From a checkpoint of a small image classifier.
Model: 14.5M parameters, 24-pixel images, norm rmsnorm, activation gelu, num experts 8, layers 12.
Training: muon at rate 0.0018, 26100 steps, batches of 64, held-out accuracy 76%.
Data: trained on retinal OCT scans (Kermany 2017), 49215 training examples, 33.9 epochs.
Rows from block 6 of a small image classifier, named by matrix and row number. Rows with one number within an expert belong to one neuron, the router's apart. Each number is 128 + 32 x the weight over its row's rms, rounded and kept within 0 to 255. All counts start at 0. Numbers have three digits each. After the name is the row's rms in percent of the matrix's.
Before each expert's rows are labels from the 100 images, of 14976, where the router gives the expert most weight on average: "peak at" is the part of the image that holds the peak. Only what is clearly more common there than usual is listed. The data: retinal OCT scans (Kermany 2017).
# router: slot weights (model.blocks.6.mlp.router.weight, 16x384, trained with AdamW), inputs 154-230
# up: expert up (model.blocks.6.mlp.up, 8x192x384), inputs 154-230
# down: expert down (model.blocks.6.mlp.down, 8x384x192, transposed), outputs 154-230

# expert 1
peak at: top left; top right
router.2 117:124115096141062147148136085150129122167119066134120141122170193151110095129138069043142208073076170161071123151109161154127135144151134079144132141157074122144163147164119157154100123188144116109098135092171148096138177165122147140
router.3 087:125087140093111050124129140097167127167130118100129080095147118161136131117109111081090129130148085138110083105158096142111097084150109069122089088150111099142087130171067090140080107148139146145108095125121136050134105094111112067
up.0 097:158080095065139128162110128061115133113148196091101145173117160143139154116110147133124123152114162131161175133169168156164159133083157150103070114214087170151098153185154127118176077158161099163079131115042123151097148138147133148
down.0 091:119198143176144110079124123136115169095106104145080204107085123159141124119111150200158123077126117148157082132133095122132127142057100149110066131084037121156167142167115103107136155130090129129176117107118152168115111172133118120
up.1 108:112128145106109160111174115127139120174157098081105136160121096137078152117096122169130122195103183100162128125112148165155134123037151162142101148136160155129125136097153134084087135136070155141146131102128124085128135115125136070
down.1 106:097110168125160045114107124124160113122107133103134087140139159084120201082095127104148146095161111175135133129081125115105070086161106160150077111124148097162116092104087145134159132124109082086145151112139197123120102095127139134
up.2 098:111117209107138163107079110137086133064125080163105047140083127126115147126083093144120045169155113123163084123083096095132088171121109099137144161078188137107095130076116127093065114154144157092118139053100124116132097069127131113
down.2 101:116148051138130092114069128175105117116115165138167106130172152193203123100165199093130164084104126071148139104167137092146138161173197148149127153204166192183145128101112155121141158135059141137138187158123108143158111069148121133
up.3 119:130156046175022163141078139092175131121162125180160108114135166114148169121158220092143087135120114133123129135141165150111129170054168170158109170112194221149165097108074102158113146097127182123111105165115159184130197150136084066
down.3 116:160119125128134113128061147127122134105149036158152156149204105123108157101125124142165093108157146148107164103171139140146142141116168160157040106143108107137165156166069126120166109096118108131131145178150029167129118159139141172
up.4 104:120122159128169067120126165126109120057158139201095103124147116154156124103101119116122106192111134136196098115138145141114146100133122135158103064093159168111142113137133132138174119100131152124099099107109069084124099133085136135
down.4 102:113074080134178135167139143091150079190147145115136195099080108169147170134130100151117156094120144153166100156141110148077121142122139174174163120187154159154162169110085043174141101173137141156165134120176189149148174088090090125
up.5 119:170168108120161123139125151110135168145144147168148093180091151186109122081138155150124119145172105119177107133143124091145104126162166124157175128141120189134188141163104143032131116150128129124117188104164174140123107200141074108
down.5 118:149190115163099074100124077148220095155097134078128116177150147169164099156174159108147120124120136094140144108150106186137108104122122128108180148119144139139134100144134191117143148148163141136100098082106117130092150064145141163
up.6 101:078091143121108109102133107148111196137111109127129155184170178169125127142131087116113138255169159126131165179167115138114182148133092106123145122078162231131153133140105153157166057077122133128112100126067087126093175088087071147
down.6 101:211125086101104164120089166127117113104107139171175134213123083072101142022203149145126138112141080073143105108086142119148125134112067061110140153142105146153154140084100133195124147142098132149150159142160110160126093143150099128
up.7 067:185102091174122089131148093121133132118116086097182170127166092161165150143122090196150211120177149139177127156126164118135132094076153195171085137133125100157172132120116160070153105102133118122100135165128172170145122114098127170
down.7 071:174146144133114124127128115152133122161113096149136123118116118138109156174114153095103124091116141102170154171163153176147136140127154133161118117106133154115084133120152178082135143110139127157140169066130120083162118144164159144
up.8 091:190137173095104130136141185119134166108192135065100132108155096082115183097132197082112132088134143122096105154097099116128148113074165124153125114177172129122135091195118173181152134119150138178150118110125144162122128110173135123
down.8 089:159070083124165121111132113112140185146114084108106159145135160131142118114110083125109155130139115146062090144130142114168075099068089122162134130177070104185165138121079136170149179112098119119084120179132147127134131189125127165
up.9 116:083152198110170101116125115134105123099111148143112108119112086137143092129166103050139095139107067133096119160163130097104111097077123201111111069101057151142091139120132066115143129152116184121161152187197057115159112096112129113
down.9 102:098136126161088133145082144139108168080120104107103090122143069175123148184145132155130147081084125153077139136126107131101144163172093154121116130102102130109094157125054142120123143167195119111129086044182176189140111171166145119
up.10 086:138110145135122110113210162075129135126127205165148150127100123108161138126143162082105178129098133159177120127144130136100137158113195123147154073115107124091063127155073111137135161122102133101127073133141140174110193079117144107
down.10 091:105004117170175147069072177069095095219144155061092131130110102132112139108109085054179195133113076137072083143099172122119137128103098111119069125170068120099141191135062175120168146151101123132128112224131094094127134151145114179

# expert 2
peak at: top left
router.4 119:173182157177141116115113143094155131074077126143116058138122117090094138103157138154114054133107065115169092118154065142162085095114097184093107138143144168108109114119118145089122124091099177075115118174100116097129104135104105082
router.5 133:173174121134204112141149156136154127115161140135143059136133128113126178117136147143147098122157119115187159131153065185133127123175103144100184128179134197142114131119143120144146171077100160157161151141076109129178119114156113117
up.0 106:117100172129107161123140101122111157123132185119111078112143148140132147110152110118162125162144152165160063121124163133126132136079140073109132116210099132122170127106144136188181141095111163131185145113179200153150153187133165081
down.0 101:148112098157145079123110108139122095135142037175108186124141143164077136187090158138143100162128124155110128103084117163140142094113126139138152171130091096134178067148035126144158143132192097140151149131189085181100087187157140062
up.1 094:163157124085124114116129194163158114114100021218132122084105141171141083138098155017135082150121152069174121170111202150097099101095100049157137096115191157102168135163100138165143119162152120130153097097164092105184127097149111104
down.1 097:126075111162122120140104085097167068143090097059124137164138160210138162122133150149155138094126130168137120112142101122089093144158152147106103136084181115107153103125098149146154098111118145120116160112151079204130164147127077147
up.2 073:116134126114098080146064132099083169147129159152120148140155094139174111122081105133173129096144149098125117110055176102151142116076094135127061115099167132111084124088105119135131118183128130079147153122166084194094143145109121125
down.2 079:105101097130154104105193122116128079118162132118085130148162106049128102157082121173171083179113108136050119173116086099166145148139100148162144110132153077152085072063122122146204120139120102102172112157117143095152159100094117097
up.3 112:146098141134185163144096145135156141082139142143110174093121139101124131124110180196128161096148129116140086167148218115125133137108183090150103205042119086120102112144146153128162061137122113157063067119140086178112095124121130074
down.3 113:134118133127147069136087150138132168099156119104089087105113132081161149119176100165091154080114113174110120131170121072112154186111183113136119126153135089101114151103192154159115103110127167137131060156145043132164155168143104129
up.4 108:092103164088135107153086105172106129109125078203117183104144173068120155138125039198170074159153071152079183111086117138144214192150067145127141137085216109095135091124159094161087136144123105127108124187090210141170133095110116100
down.4 110:095146087110112132096072127134151123060097192124131122152135133095124147161151059088165125167091153090129163075079126077136069189113113082097113133125150174137173135166127187088152145139104134139149098115176080172162156169158143100
up.5 086:098145120142146146137114113082109124180111203165136180087127124191149136119161066157114136136120161119130163142098059086156081210127190103110142148081092096100113142129090123143130160101092154148124139133146103141121112153114092117
down.5 090:170130161093141124103194077109112077130162116136064106095123132159064106175119055141140118106096159108114083119064157075126114116137069145154144158140098183152111063123118151113130121134138126134136147032135189103120182164092164137
up.6 109:137202027131091098156124132138113138114105106129142078134097127152105137156138120126113102170131119106122093117108151096129127123143152144136197149167121104156140110122116134179144117130170090130102182115117120196146141176118087155
down.6 111:117128214110115108157118121115154145129098117161184126149144130145130131084162119116105149149077161149207144116140111131092135097095126067113165146068151170165157140126081167146139111127102116119104141135143043131138160159116159088
up.7 102:137166165138091110145185137090157145130152061084131074096153130148158170162127083169086159165164132168130101124144120141140073139106123050133156096072101042111083132095117131154140093130143081209125142168120125117106094180182122092
down.7 101:141133152126150099095042137113105166189141069145149134166101129165117122120124073078138090137138159113192140103176147127116126139125116148199170106173110134141094146144152108180073111177107116163148111117134065127101087150126123186
up.8 077:118147132161086143108152136190169148078124121159138125067122092151134136124121183160190167135123089082123124108114115121094071154108086089135155106108136052082141116182087097113150138145091115088097180121149103114123106109138155103
down.8 079:131132134123176171093104142179181048221102213178114179136119137158140124134078192075117116187128107143080120120117138133152081206161128152135117193170113119093123140151128129137152110103091109156147135119105129077158110143126135161
up.9 119:082108208175161138106190163105169135082176081125103109141140132155117142076113155146160086062132134182150117149155190150111170109133083059131140107061140124138160101178182100039147146143123107162101157175159081152113179130114131101
down.9 100:146122136178124102126093157123128144181139107211112102129145149217128129089107172148166157117135164067138119129124155111151116129104134089155110170125167103162130105174105169184057135078092100197124116124156197097101131211114150118
up.10 113:102190145115090111158077063141150106101129169143115143152120160147129148130153119135150101106123124144118132119184128145117135065114130102120063145092116168133152110088077131101138074172114126155072145192132114148102139186133137151
down.10 110:149097111098075139134118132121088066144130172128170152128171145083119135079030140083130172191088107092119122125099197116154123104066156076200134148163096156110124116115083099125129164151086086120119098161125097108131168162096122136

# expert 0
peak at: top centre
router.0 093:152142158139150143136102134124204163101084155164120143170113092121185165147131192150147099185133156118185190115162124140183130147142137124152197140149111181139173120123140151181130108133169136126132160147148121159117176140157093132
router.1 088:086176102119137126172117092104138136127085129139149106119117152099100142058063082154127105068132109129175134114083072179084082128128108092094153039141094147179117145108161086140079065130084094101079134129102125095101101129100076092
up.0 099:151153185106119110132048088087166115169184172064136122102193108129123158164135152174135120187166120153097124124208162118109162158105122082160110178139184120111167133152044163147226066175175086147104151185135154166136080164118115159
down.0 099:166094137166173141137159178119148147166111151121112202139098154165092162072120087170068112147097122135080165123093111151115158141188110117136125140139114104180167048135175134156120181183093175103191181133127192034157129084142122104
up.1 107:088099225089112137164148100072149108098113078120134107158143172091111087111094167205157101222129153153110100115163092141099119089156105178115084124128210087145109108093148095175092146212147132150141168094122190193154176071124103074
down.1 106:096152137123127103182108169189100143189181103079116133196157181156178108188191203138119127125161134134133114158144128076154167083144146113147182166082117063149132124185117110171133109103138069116092219064129129176118098155123121098
up.2 119:197068217131151119161141154161099130133151135089164059116113166129074158131143078123154121080152131155164185169106115155127158097090136227176140096114149085142144128171166099094143161133138163154122169141076203113137135177126150115
down.2 107:113121124102126131125133144116135112156152080157127110118157092179150112139098105075119161142102159183093116107173100143174128160117136084131131155067154139153165154125079110141164084128165193104072063153068090105138087116153142203
up.3 098:088077066107086141106105163171138119179108096120098128132077158096136142065138197194119168187123143129076130139117213070133108152070139142100119153169163196105112123151058119147125163097098135174107149161161121091135108069162128176
down.3 100:115123181098100129163118131096209106065172118160153092088109130139128128080127143065129136165155122127123098144216123117118120135099152175136169123082163140120105157168115147138102146085052121130137123189102183064158030194083090110
up.4 095:085128049056124096099059139164142118107101133131158180141127104181154151115124167125147160119135060145141177177160135100136121123143200088095090144066099126129140124100100110084161147124127102159144140144091113120132129086126157108
down.4 093:098097152121184075138146125179169126131133104106130094117091116157116093120148135150117134087115134189102094090120143129100149162087174105131158119146176118139111136157124126111114130123071135168140068148166092089143123183148122136
up.5 103:093128084155148163125109132122134137062084099098124103128103119142119193122121180158121134091136143161127108130126255087109138123208079118154185099104157178140210133162159135127095096104109132114121128139110118142145132096107138101
down.5 095:102091158083194103123158088179131105117111108129147143175116129151123087200086160106119149154132095038195160192110132154132141134139120079176167104047169123093090153110199087125136079132157145124146053171136136101144151195115113124
up.6 092:094125168089075105139138127164091116140105119130145140087122109174160088187156194131121133091091153135126133163114115125116152149137117109093097111104071073134113118161020126120169098083144135173174115129105157060102118164154139116
down.6 097:129170129171133160109085121140108146131108126046101084137070134113129125153141112153113160161155116126090082130163120152169083159136115115113143101079108125138105105109096121166165119169128076120098117111152144146151102224141166178
up.7 088:080091173170121166162097126102121124103095077082155134076103114121145119117111110096119124122105098165130149167096083144148138161183080069163166153107147166127103162148162096168129180134140126096142137133129121115158141094131139170
down.7 082:106153135077147093114205128157102210171134120042115159152105159138155125134118116125137099087122137042138131138143140129090142149089135118134120155118131150098104117162109100133115130130112106170149121044131059214144160169104122121
up.8 095:131106188135156108125116144135121142193108252112164148131164111120159147141106074107055140138131042134165124119212116121114154098147087098138136128088157165178111167127114119186119085095101123175146108162103210098159071092131116120
down.8 098:184155155116186142075098185102165118126069160188121151113162113171074125077165160077111103111154121126098136108177164114103192111155066162162134151085138025152128108142127076148074109152113100098128144167141144138157111072167131119
up.9 086:161105135173173090137101057085114101114138152138165071153112150112113150136171126120175121138165105122061126099141214104120146103191107121117212099107152153081139159161137130134165112113111161151114111075095113111153154116086173088
down.9 085:087115092145107145113148157160115150047096170114120128067131174175136119077094129171080121133130114125151128132103132109134126130080161180078054115190170177148091175144142158139099168092091126115142173114139142177078094180085149159
up.10 113:143114129130080087104119110087158111147105098162104108134129068144114176167166150080139110062138093186108137199118183098134098058163139195181113156128097150129085106162121129154090095120142159115169146125119104119114139097133149110
down.10 103:093134073139075114114115181104168103132170070210124082140125113097139118124195107080098101147120177158138075136117174133150156115105145139141165172142082124145123136125165178096113097151140121118161135136130063177100122173111135162