config.yaml
model: "image classifier"
dataset: "retinal OCT scans (Kermany 2017)"
train_examples: 49215
image_size: 24
crop_scale_min: 0.5
horizontal_flip: true
translate: 0.06
color_jitter: 0.2
targets: ["finding"]
num_classes: 4
arch: "resmlp"
norm: "rmsnorm"
norm_position: "pre"
activation: "gelu"
parallel_block: false
moe: "soft"
num_experts: 8
moe_every: 1
expert_mlp_ratio: 0.5
slots_per_expert: 2
shared_expert: false
patch_size: [2, 2]
layers: 12
width: 384
mixing: "mixup"
label_smoothing: 0.2
loss: "cross_entropy"
optimizer: "muon"
muon_scale: "match_rms_adamw"
lr: 0.0018
momentum: 0.95
nesterov: true
orthogonalizer: "newton_schulz_5"
adamw_lr_other_params: 0.0016
grad_clip: 5.0
steps: 26100
batch_size: 64
epochs: 33.9
lr_schedule: "step"
warmup_steps: 5220
weight_decay: 0.06
adamw_weight_decay_other_params: 0.01
Rows from block 7 of a small image classifier, named by matrix and row number. Rows with one number within an expert belong to one neuron, the router's apart. Each number is 500 + 25 x the weight over its row's rms, rounded and kept within 0 to 999. All counts start at 0. Numbers have three digits each.
Before each expert's rows are labels from the 100 images, of 14976, where the router gives the expert most weight on average: "top examples" is what is common among them. Only what is clearly more common there than usual is listed. The data: retinal OCT scans (Kermany 2017). In brackets: how many of the 100.
# router: slot weights (model.blocks.7.mlp.router.weight, 16x384, trained with AdamW), inputs 256-383
# up: expert up (model.blocks.7.mlp.up, 8x192x384), inputs 256-383
# down: expert down (model.blocks.7.mlp.down, 8x384x192, transposed), outputs 256-383

# expert 6
top examples: finding: diabetic macular edema (42)
router.12:490516500531488507532495471480491514481538539493457512458459459481491485471508493514486463491511571420491496467517506523523465491460502513528521502557497487513464485486502506502478495461489487469465482484489463473496500467466510484515540498497533493545507503485484498516486501516485517478476500472515522517476523428489475486534480483525510507509502499533501460523492492501490503498542
router.13:523535513502514507514526522531486493516469496534526487505507503516529574505526499519529533500494455478495494551464479520495522479529507500500529513477496500449490519519477511502515536511548476520534493467487480484526510498508509550510519484520526507492494515496490504497545474514512532497512497449513468495521536507493485511496513475500516485538496535508482503497539500469509489545472
up.12:488493498497507548505535545504500499534508468502540510487533469513521559470515465504490506511500525510501461476450544516494484458509513487486526507476509496533487522443446491490476492528479502500491487483464498517519501496520507448497492521482500503467475527538494492522489510508519523516484515484555511512455541490518487471514477511472486488570538516463500497462473490505479508518481
down.12:489506509483521446489526476475491488475518505477511469507520504491508501559522526492511487503536517502509517522465508530496463540503509529501525490542514505566522436512525487484470514540499542520499537510457476523526506468510491498521508431528468519504518501490499526497516503448513501517517534470427461441510421503497500455539469475494543534451483507478496466515494459506491479518510
up.13:534531516487505539488517542515499525507501538549515513512486496515510521550518504499504526486511463471530486487476485510510518463499466505499494527510506499527518524483501480521495524482569520512498511498531479499511492523504504516535516529492485540544505468516473484502469507497483529514511523557487473525542463476497510467464430518499491525495487502507504495516505540480471493535471
down.13:549502552505486494519471483519500513475498479531503508539504543542416513538483496523503535475493525474476468476468471515501467492515482540512491478492491518444535543478486500485524488487574464492531500513465535508518510476495474489504494526506525482508504491522474512515501466523525512527467497478519489462479512555481528516527511517494528486487499502499497465496500527514525536496490
up.14:484505542482470542478558482515523524507482511478463488522521463492492413550530476463531476535519508472499441523506505492522461503483483458502543484514470485534502502504474478515510475556500534501475510481487481532527503482480494502474500473514493454455484492510474522490522485528554529519510495448493499535506490482467522469476475534514472479483513486513470454487498550417489500527542
down.14:498446514532477499523535505521467493474501447520457514466476476502505529469479521520511531485489546500523483477478489497523538500507480546489517464506507504501510514508458494471473490525558502511478458506483544478488503491479473480477523475487503553460490530511528499481514501491513497482492483483487555508507452481520497493481506501490481486499530518479474497501476455524485500504564

# expert 1
top examples: finding: normal (91)
router.2:497495467489523537507511539476493489475505478484487462471480451479495505528539513489476482488491480471482521473510481462504474442495480495492467502516501479448534478521433509444454504467481463497498501523478509511492502522472463477487509512526511528516509524494478456502477492500491473482498483502500534524469532467460497473518487486505480497513447531513468506493471520460505519494480
router.3:523483478501494521518526513504481500462501488477527495496493499522522452490509480461496538459477493499496535472501531417491486465526494510480492518479448525489503501507455519520470477471485478531472526520505526515541471523486487511482516507475500475486512539516521476521483493505498502440499475517508524512504561504444500523517493505525489453472472526512494517512465540520510526490490
up.12:511505500490490549470522475512464506537524492487502515512471506480512515506484550497521512475534538504491482519527485507489468443487510500472483503503509489396539481507482501466515531479505463526491494493491536500494511484537492520459450474504487462492504530474519517499523517495499506513478519555522518521492440493519494472507479482505446509509483476489482535491507538520489509511489
down.12:519507503515508493476525518488535525497532504461519513484590532493490463457498515508486483515471540496528507505479507547484472517483457554506495531502514512482474525474492529522450462512488493554519500494516513470480509518511503490521509534512505510483501497507484488505511527507498527539535521501488496473513428527464496471493509480486454525509502502537507492493504525517519497543489
up.13:535503468503496465480456511510526478498512539512519505521540466521483499458502506503551528477563555458498531499463499475509533566498498457490514494479521497528538527502498499497508493526563551494477439528487508494492507501504513488476466510515508461474485484496485515502510546477552495479492509513465485483496475516498522465499486500505520521548478507510492471490516514504502539518438
down.13:509529514514474458494519517494441534540497494464548497492511493498488551516494501543542509478554518498547484504533528535484510513476491528504483484490505455471509485477503496485441495527464504517508499534504526503449456529464507534519481517527535524511474505500509469526507531492491513517573505538465559483501526500507496518530504499490495522420502509494490515506486529539492505529499
up.14:490505471537513502495453499523477500497547478507475471484538487510528489484515471493502476540532476506485511507515465464498466504484488547481525527450455474488493492508488528454502492506514482441523489531531477483497487484474504466462539441498526516540516461513476477507501529492447522509504530532505528502524492536544508561482472500526506533517495501532528446500535505459514488458496
down.14:474512458487496502479538478481508496516476496512512488472485473487461469509535503478512504474511502503499537472501481510528537522503466464532455484484521498491489515523510500484468482513562491508481529495479525501488455537519474457495475533548476484474524486524501529534472511475463508477441530453529492488505496492509472425499477501491543464540518528502511456509471531512470505510517

# expert 4
top examples: finding: diabetic macular edema (36)
router.8:518492499523480496540507528518505515488516531494469484531512488501502468466536467507488465480491547479539523496537510517531477456493490510475504527533485522511479488491496503510475498470467489455498464522496528548474488477483517465511458497495504459508534528512488482525458473451501490487470489530496516524497493526473513484523513437500473526467498492507540492522490490512522522498471
router.9:478466445478510495479500518520453503480475508464462499475464468461473476501509541533487486461534501509476484518548445512504506448494492457480499497489493470483473463476470520482514508474439499487462506523477520471457466472505509494466483501521500507506535520502463497517470487491477467510465492543512529529454487510489460484509488511496453478491501479465549542500521480487520493457501
up.12:492559520512492481473511532458526522487511509467517485474471494521495513537505521491482526494559500538471496509537497503489505536508484527494475505485516512471502542504588498545518511498509475518515534477525498497530466508548509496491515453545487474465469497473497442510554478492508485551495490510453479480518457446444480498498507488498561506506550544534551485474514562469503508476494
down.12:447487480509513511482490500518525498515498501514508492483487503502474512530496449482498500487481554475523479511547471504486596483501487493492521500476484491519524475498461496481495506525541486494523498501483505516487474492530470499482458478535513521543506518453462479538527494464497479540496463498531473480508542512483480504488504451474516503460524474458473492510504502527515485521512
up.13:514508489527486498521504519497495506557510456537480501510522490517500510541488499528472505507491532474483501498477515510531455571518494509510506505474494503511515484476566483530458503488502486460525489526500474494501494482452460529490501495490516512507506469464488510503480494487501515529514521519497473507485502529476514519478511488501512504524535528507543563506511532457561502492504
down.13:592539487484490470543548460519458494507549481536530481486483469508482508555461492504498512485479462539478488514510522493495526498509506528479513479519519489476496516467446487522534502471430510498483510457473512502488524476476486454477515576503496517500465498504498507470483489521521483485517490552513489483518464508494474494523496493481526472522508493472532465491527498484494517511527
up.14:486490481528524497483503539501552508510494505502483492505535470529475534495485517517508504493520513509486520494493464524497452544531485545535459467495504445533477490506545507450507480468511513505508520510471471480535544531493483541524525506490505509477477494496480506483484475482515472503493528503517554489507531484503493501540500485465536481501519525500477472473521532483499468497513
down.14:435489509545518489479492497510491476487497503476508534485486531510501455498485515510490485483502497472464489482505449472474500575499523486537500473504522508496518505467495482480490491471446494447511501484448466503460497444501530474476522468487514478525556511518471473506507459517526489528498479506504465501519455467475512467445487515517528502485512480516509444524542502515482481510480

# expert 0
top examples: finding: diabetic macular edema (32)
router.0:516531487542510526503482487492517492476550517544527518495503532502534511496491482481536522505482523517502494484510533517543487519490501493476504520522497518515539512505535505483471493490539506521510509503462473488527510506494498505525510517483488523491459448489512507480522530523509494482526515476451502495537512488519527531502469540480526513493525490530467463522484523509499466529511
router.1:505495484480490508488473476476514479483538481490487501527524562493545516491434476461504485545493484513507479476458525540486491506488493500474482535495458522481501519491481494516491464497550545526488522499489483510503519542520493496486542487428497502494504456499536511476501527516495509506522527512457493475516507511540514497481527535526537485466477488558480492469469517559494482495529
up.12:549491498471518478502514492483501498518474500495453529516565488518540464486513559482556509477451508485510511521481499427481527540503499496463469508529507533496494446488520506503450514441497494486478495471485483471499506454502524490476533507471494464492528478517524496519474496539486432516492506515553494511472492530568511510518501515511485481545496494542511549527510460522511486501519
down.12:500510488493500489557487525542473494513493518442516462486501510500445530453493539461528472497460522490500545525540530436475524472498532482526501507474507517483518502525451517488546499533499496465512457538525498514510502490502540547511471455485536526509517441528532498500486512492548523453558500498507523500476538493528523487465487487494512528507475502475472514512503503481513547495475
up.13:539496520504506547530556452500495496547528536530466524485505524514506463495509570497478510475501475501564511511512483509519527428519501494478501524509511508418510491494506486511474509495486530486525493529484523523508520468476472510504452444481481471534459517463479488506503486504502497512499497445497446509499554473535524513465516502506489496494509487543529536522491489469482485466506
down.13:479510488520516492536523523475504530506506486525508508465474473517481488484495492495503504534524459499514546511516528453490506491521489516492495508525499483479505503503471494567519483522495489519515486506523522503506485546514457488537546440544519541527536471476487486477475500489537487539513515523491470464477472516525527508504495492534509531543499530516534521504502538522462513495511
up.14:507495504513495508527487487510546491489450506531500502453445487552500477485490437505500491510467531503517506522491509498500476482501509499490500503515496505530507494479447478510472513523535433489500498503519505529561492472515473523497531511513503535488500508485508497477525497481474494451444501509545518524511496435467488544547480491472523500494518506475482561455509518536515501475490
down.14:520488505493515484528486508537522475502513500504526482514470511480478500492445529507482519468491490530533463499513531467502521455515522507497527529551495487462477503492528499454496513532514448528488466482490509526465512463519522511463550461467502508478527492507458488531525537508521534510527485515477548482492455453507488490499508512484480460469487504515484466489524441493456512505479

# expert 3
top examples: finding: choroidal neovascularization (76)
router.6:541512505499484498487496472506504504530490525522528505490511481515524473461474494513521514502490545540505492537467511499473519545522514477506495519468484509564495536484549520514516513514496507519536527487484495504525490532508503506528505496492527471481489467499533528483530524564533510499514493527493462513527487536498520548491540508482512458474555484509501512512508482525479511523491
router.7:498524497519473521512515494482557477492469491521535526502557571512522472485509480512542516514448567508522515507495533501481503542511545519450497505501510489527498526491506504510476485533464522500563459484510486497519534488497515478560503502463513493498472462521534489487510517495509509481527511477510469505547511495551554519535501516478526483485536483560490469516522491546473519540490
up.0:542537520537506527485539504496517514487469463451545480487490475494449499492485524489482512526498480531477524475534453441485489482481504522513514499492482493475449451524488499501541496485460514482492512530466483495521493529478433484537457511513558517475520517490510489524527498506492492518439505578491519501478454466508524473490442492542528491525490503500465510525512510541513527485520
down.0:493454477506515487496439500512556510502511480524517526493498496497538487508502525487527474498476553510502514493533487459484496531526484470500488488542489502507478500490511520476534480460540497473488500510480509504477478508504476457530492499513509468537501505505548450473524499515502508511498499584537510498474484447502541478471477516505487507488476537516491492514512474479529512516517
up.1:464507513503506488498487573494487520519522504515538492500532466479525466517521554546519503539517554498515498479469506477527507506485470505476470498487499531414543504501468518450564520514501536467474493493510483493515498490495523512517473506512481506463478463503488487519492490520492516536489489500497522503479533513484543476527477496528503518496513500480472481491514482536546479522501
down.1:509534510479481459512501478539515482551515512511486519542509500506546563483516483509534512507490491492506490531497525504480502483502509476526460505501517522494519491504501493513415499510482481497522518499524510504476482501517506522481494522508493497532472512463454522521502480534493500528540470531536500491516543487500553491523501487468469491517496532523520504513510499475529514521507
up.2:459489477496517502499499476494537507522513503537518525489489511492471516453521494530498512504500469449460511475493463440498521563505522531475508525496547507466505518527488481523505493484534468483480515486500503519483506488494476491493477499506493484529518525474500461523513525500473480460526492488557497558510448493519515517497495500499487497471461499443470517526488492497492491542505
down.2:496477493496520521476528500525489497516495502510496506521461479498517518487513506495520483463498442463518499508516476509523461537503499478483508456529484504492510503539507496496580449518512531516474508517482492488503445482501489441488508541481545541476508485510462491522512480505539489488475462543526465513518552511465526546487509499490496473482507568529488497508495518537492485516510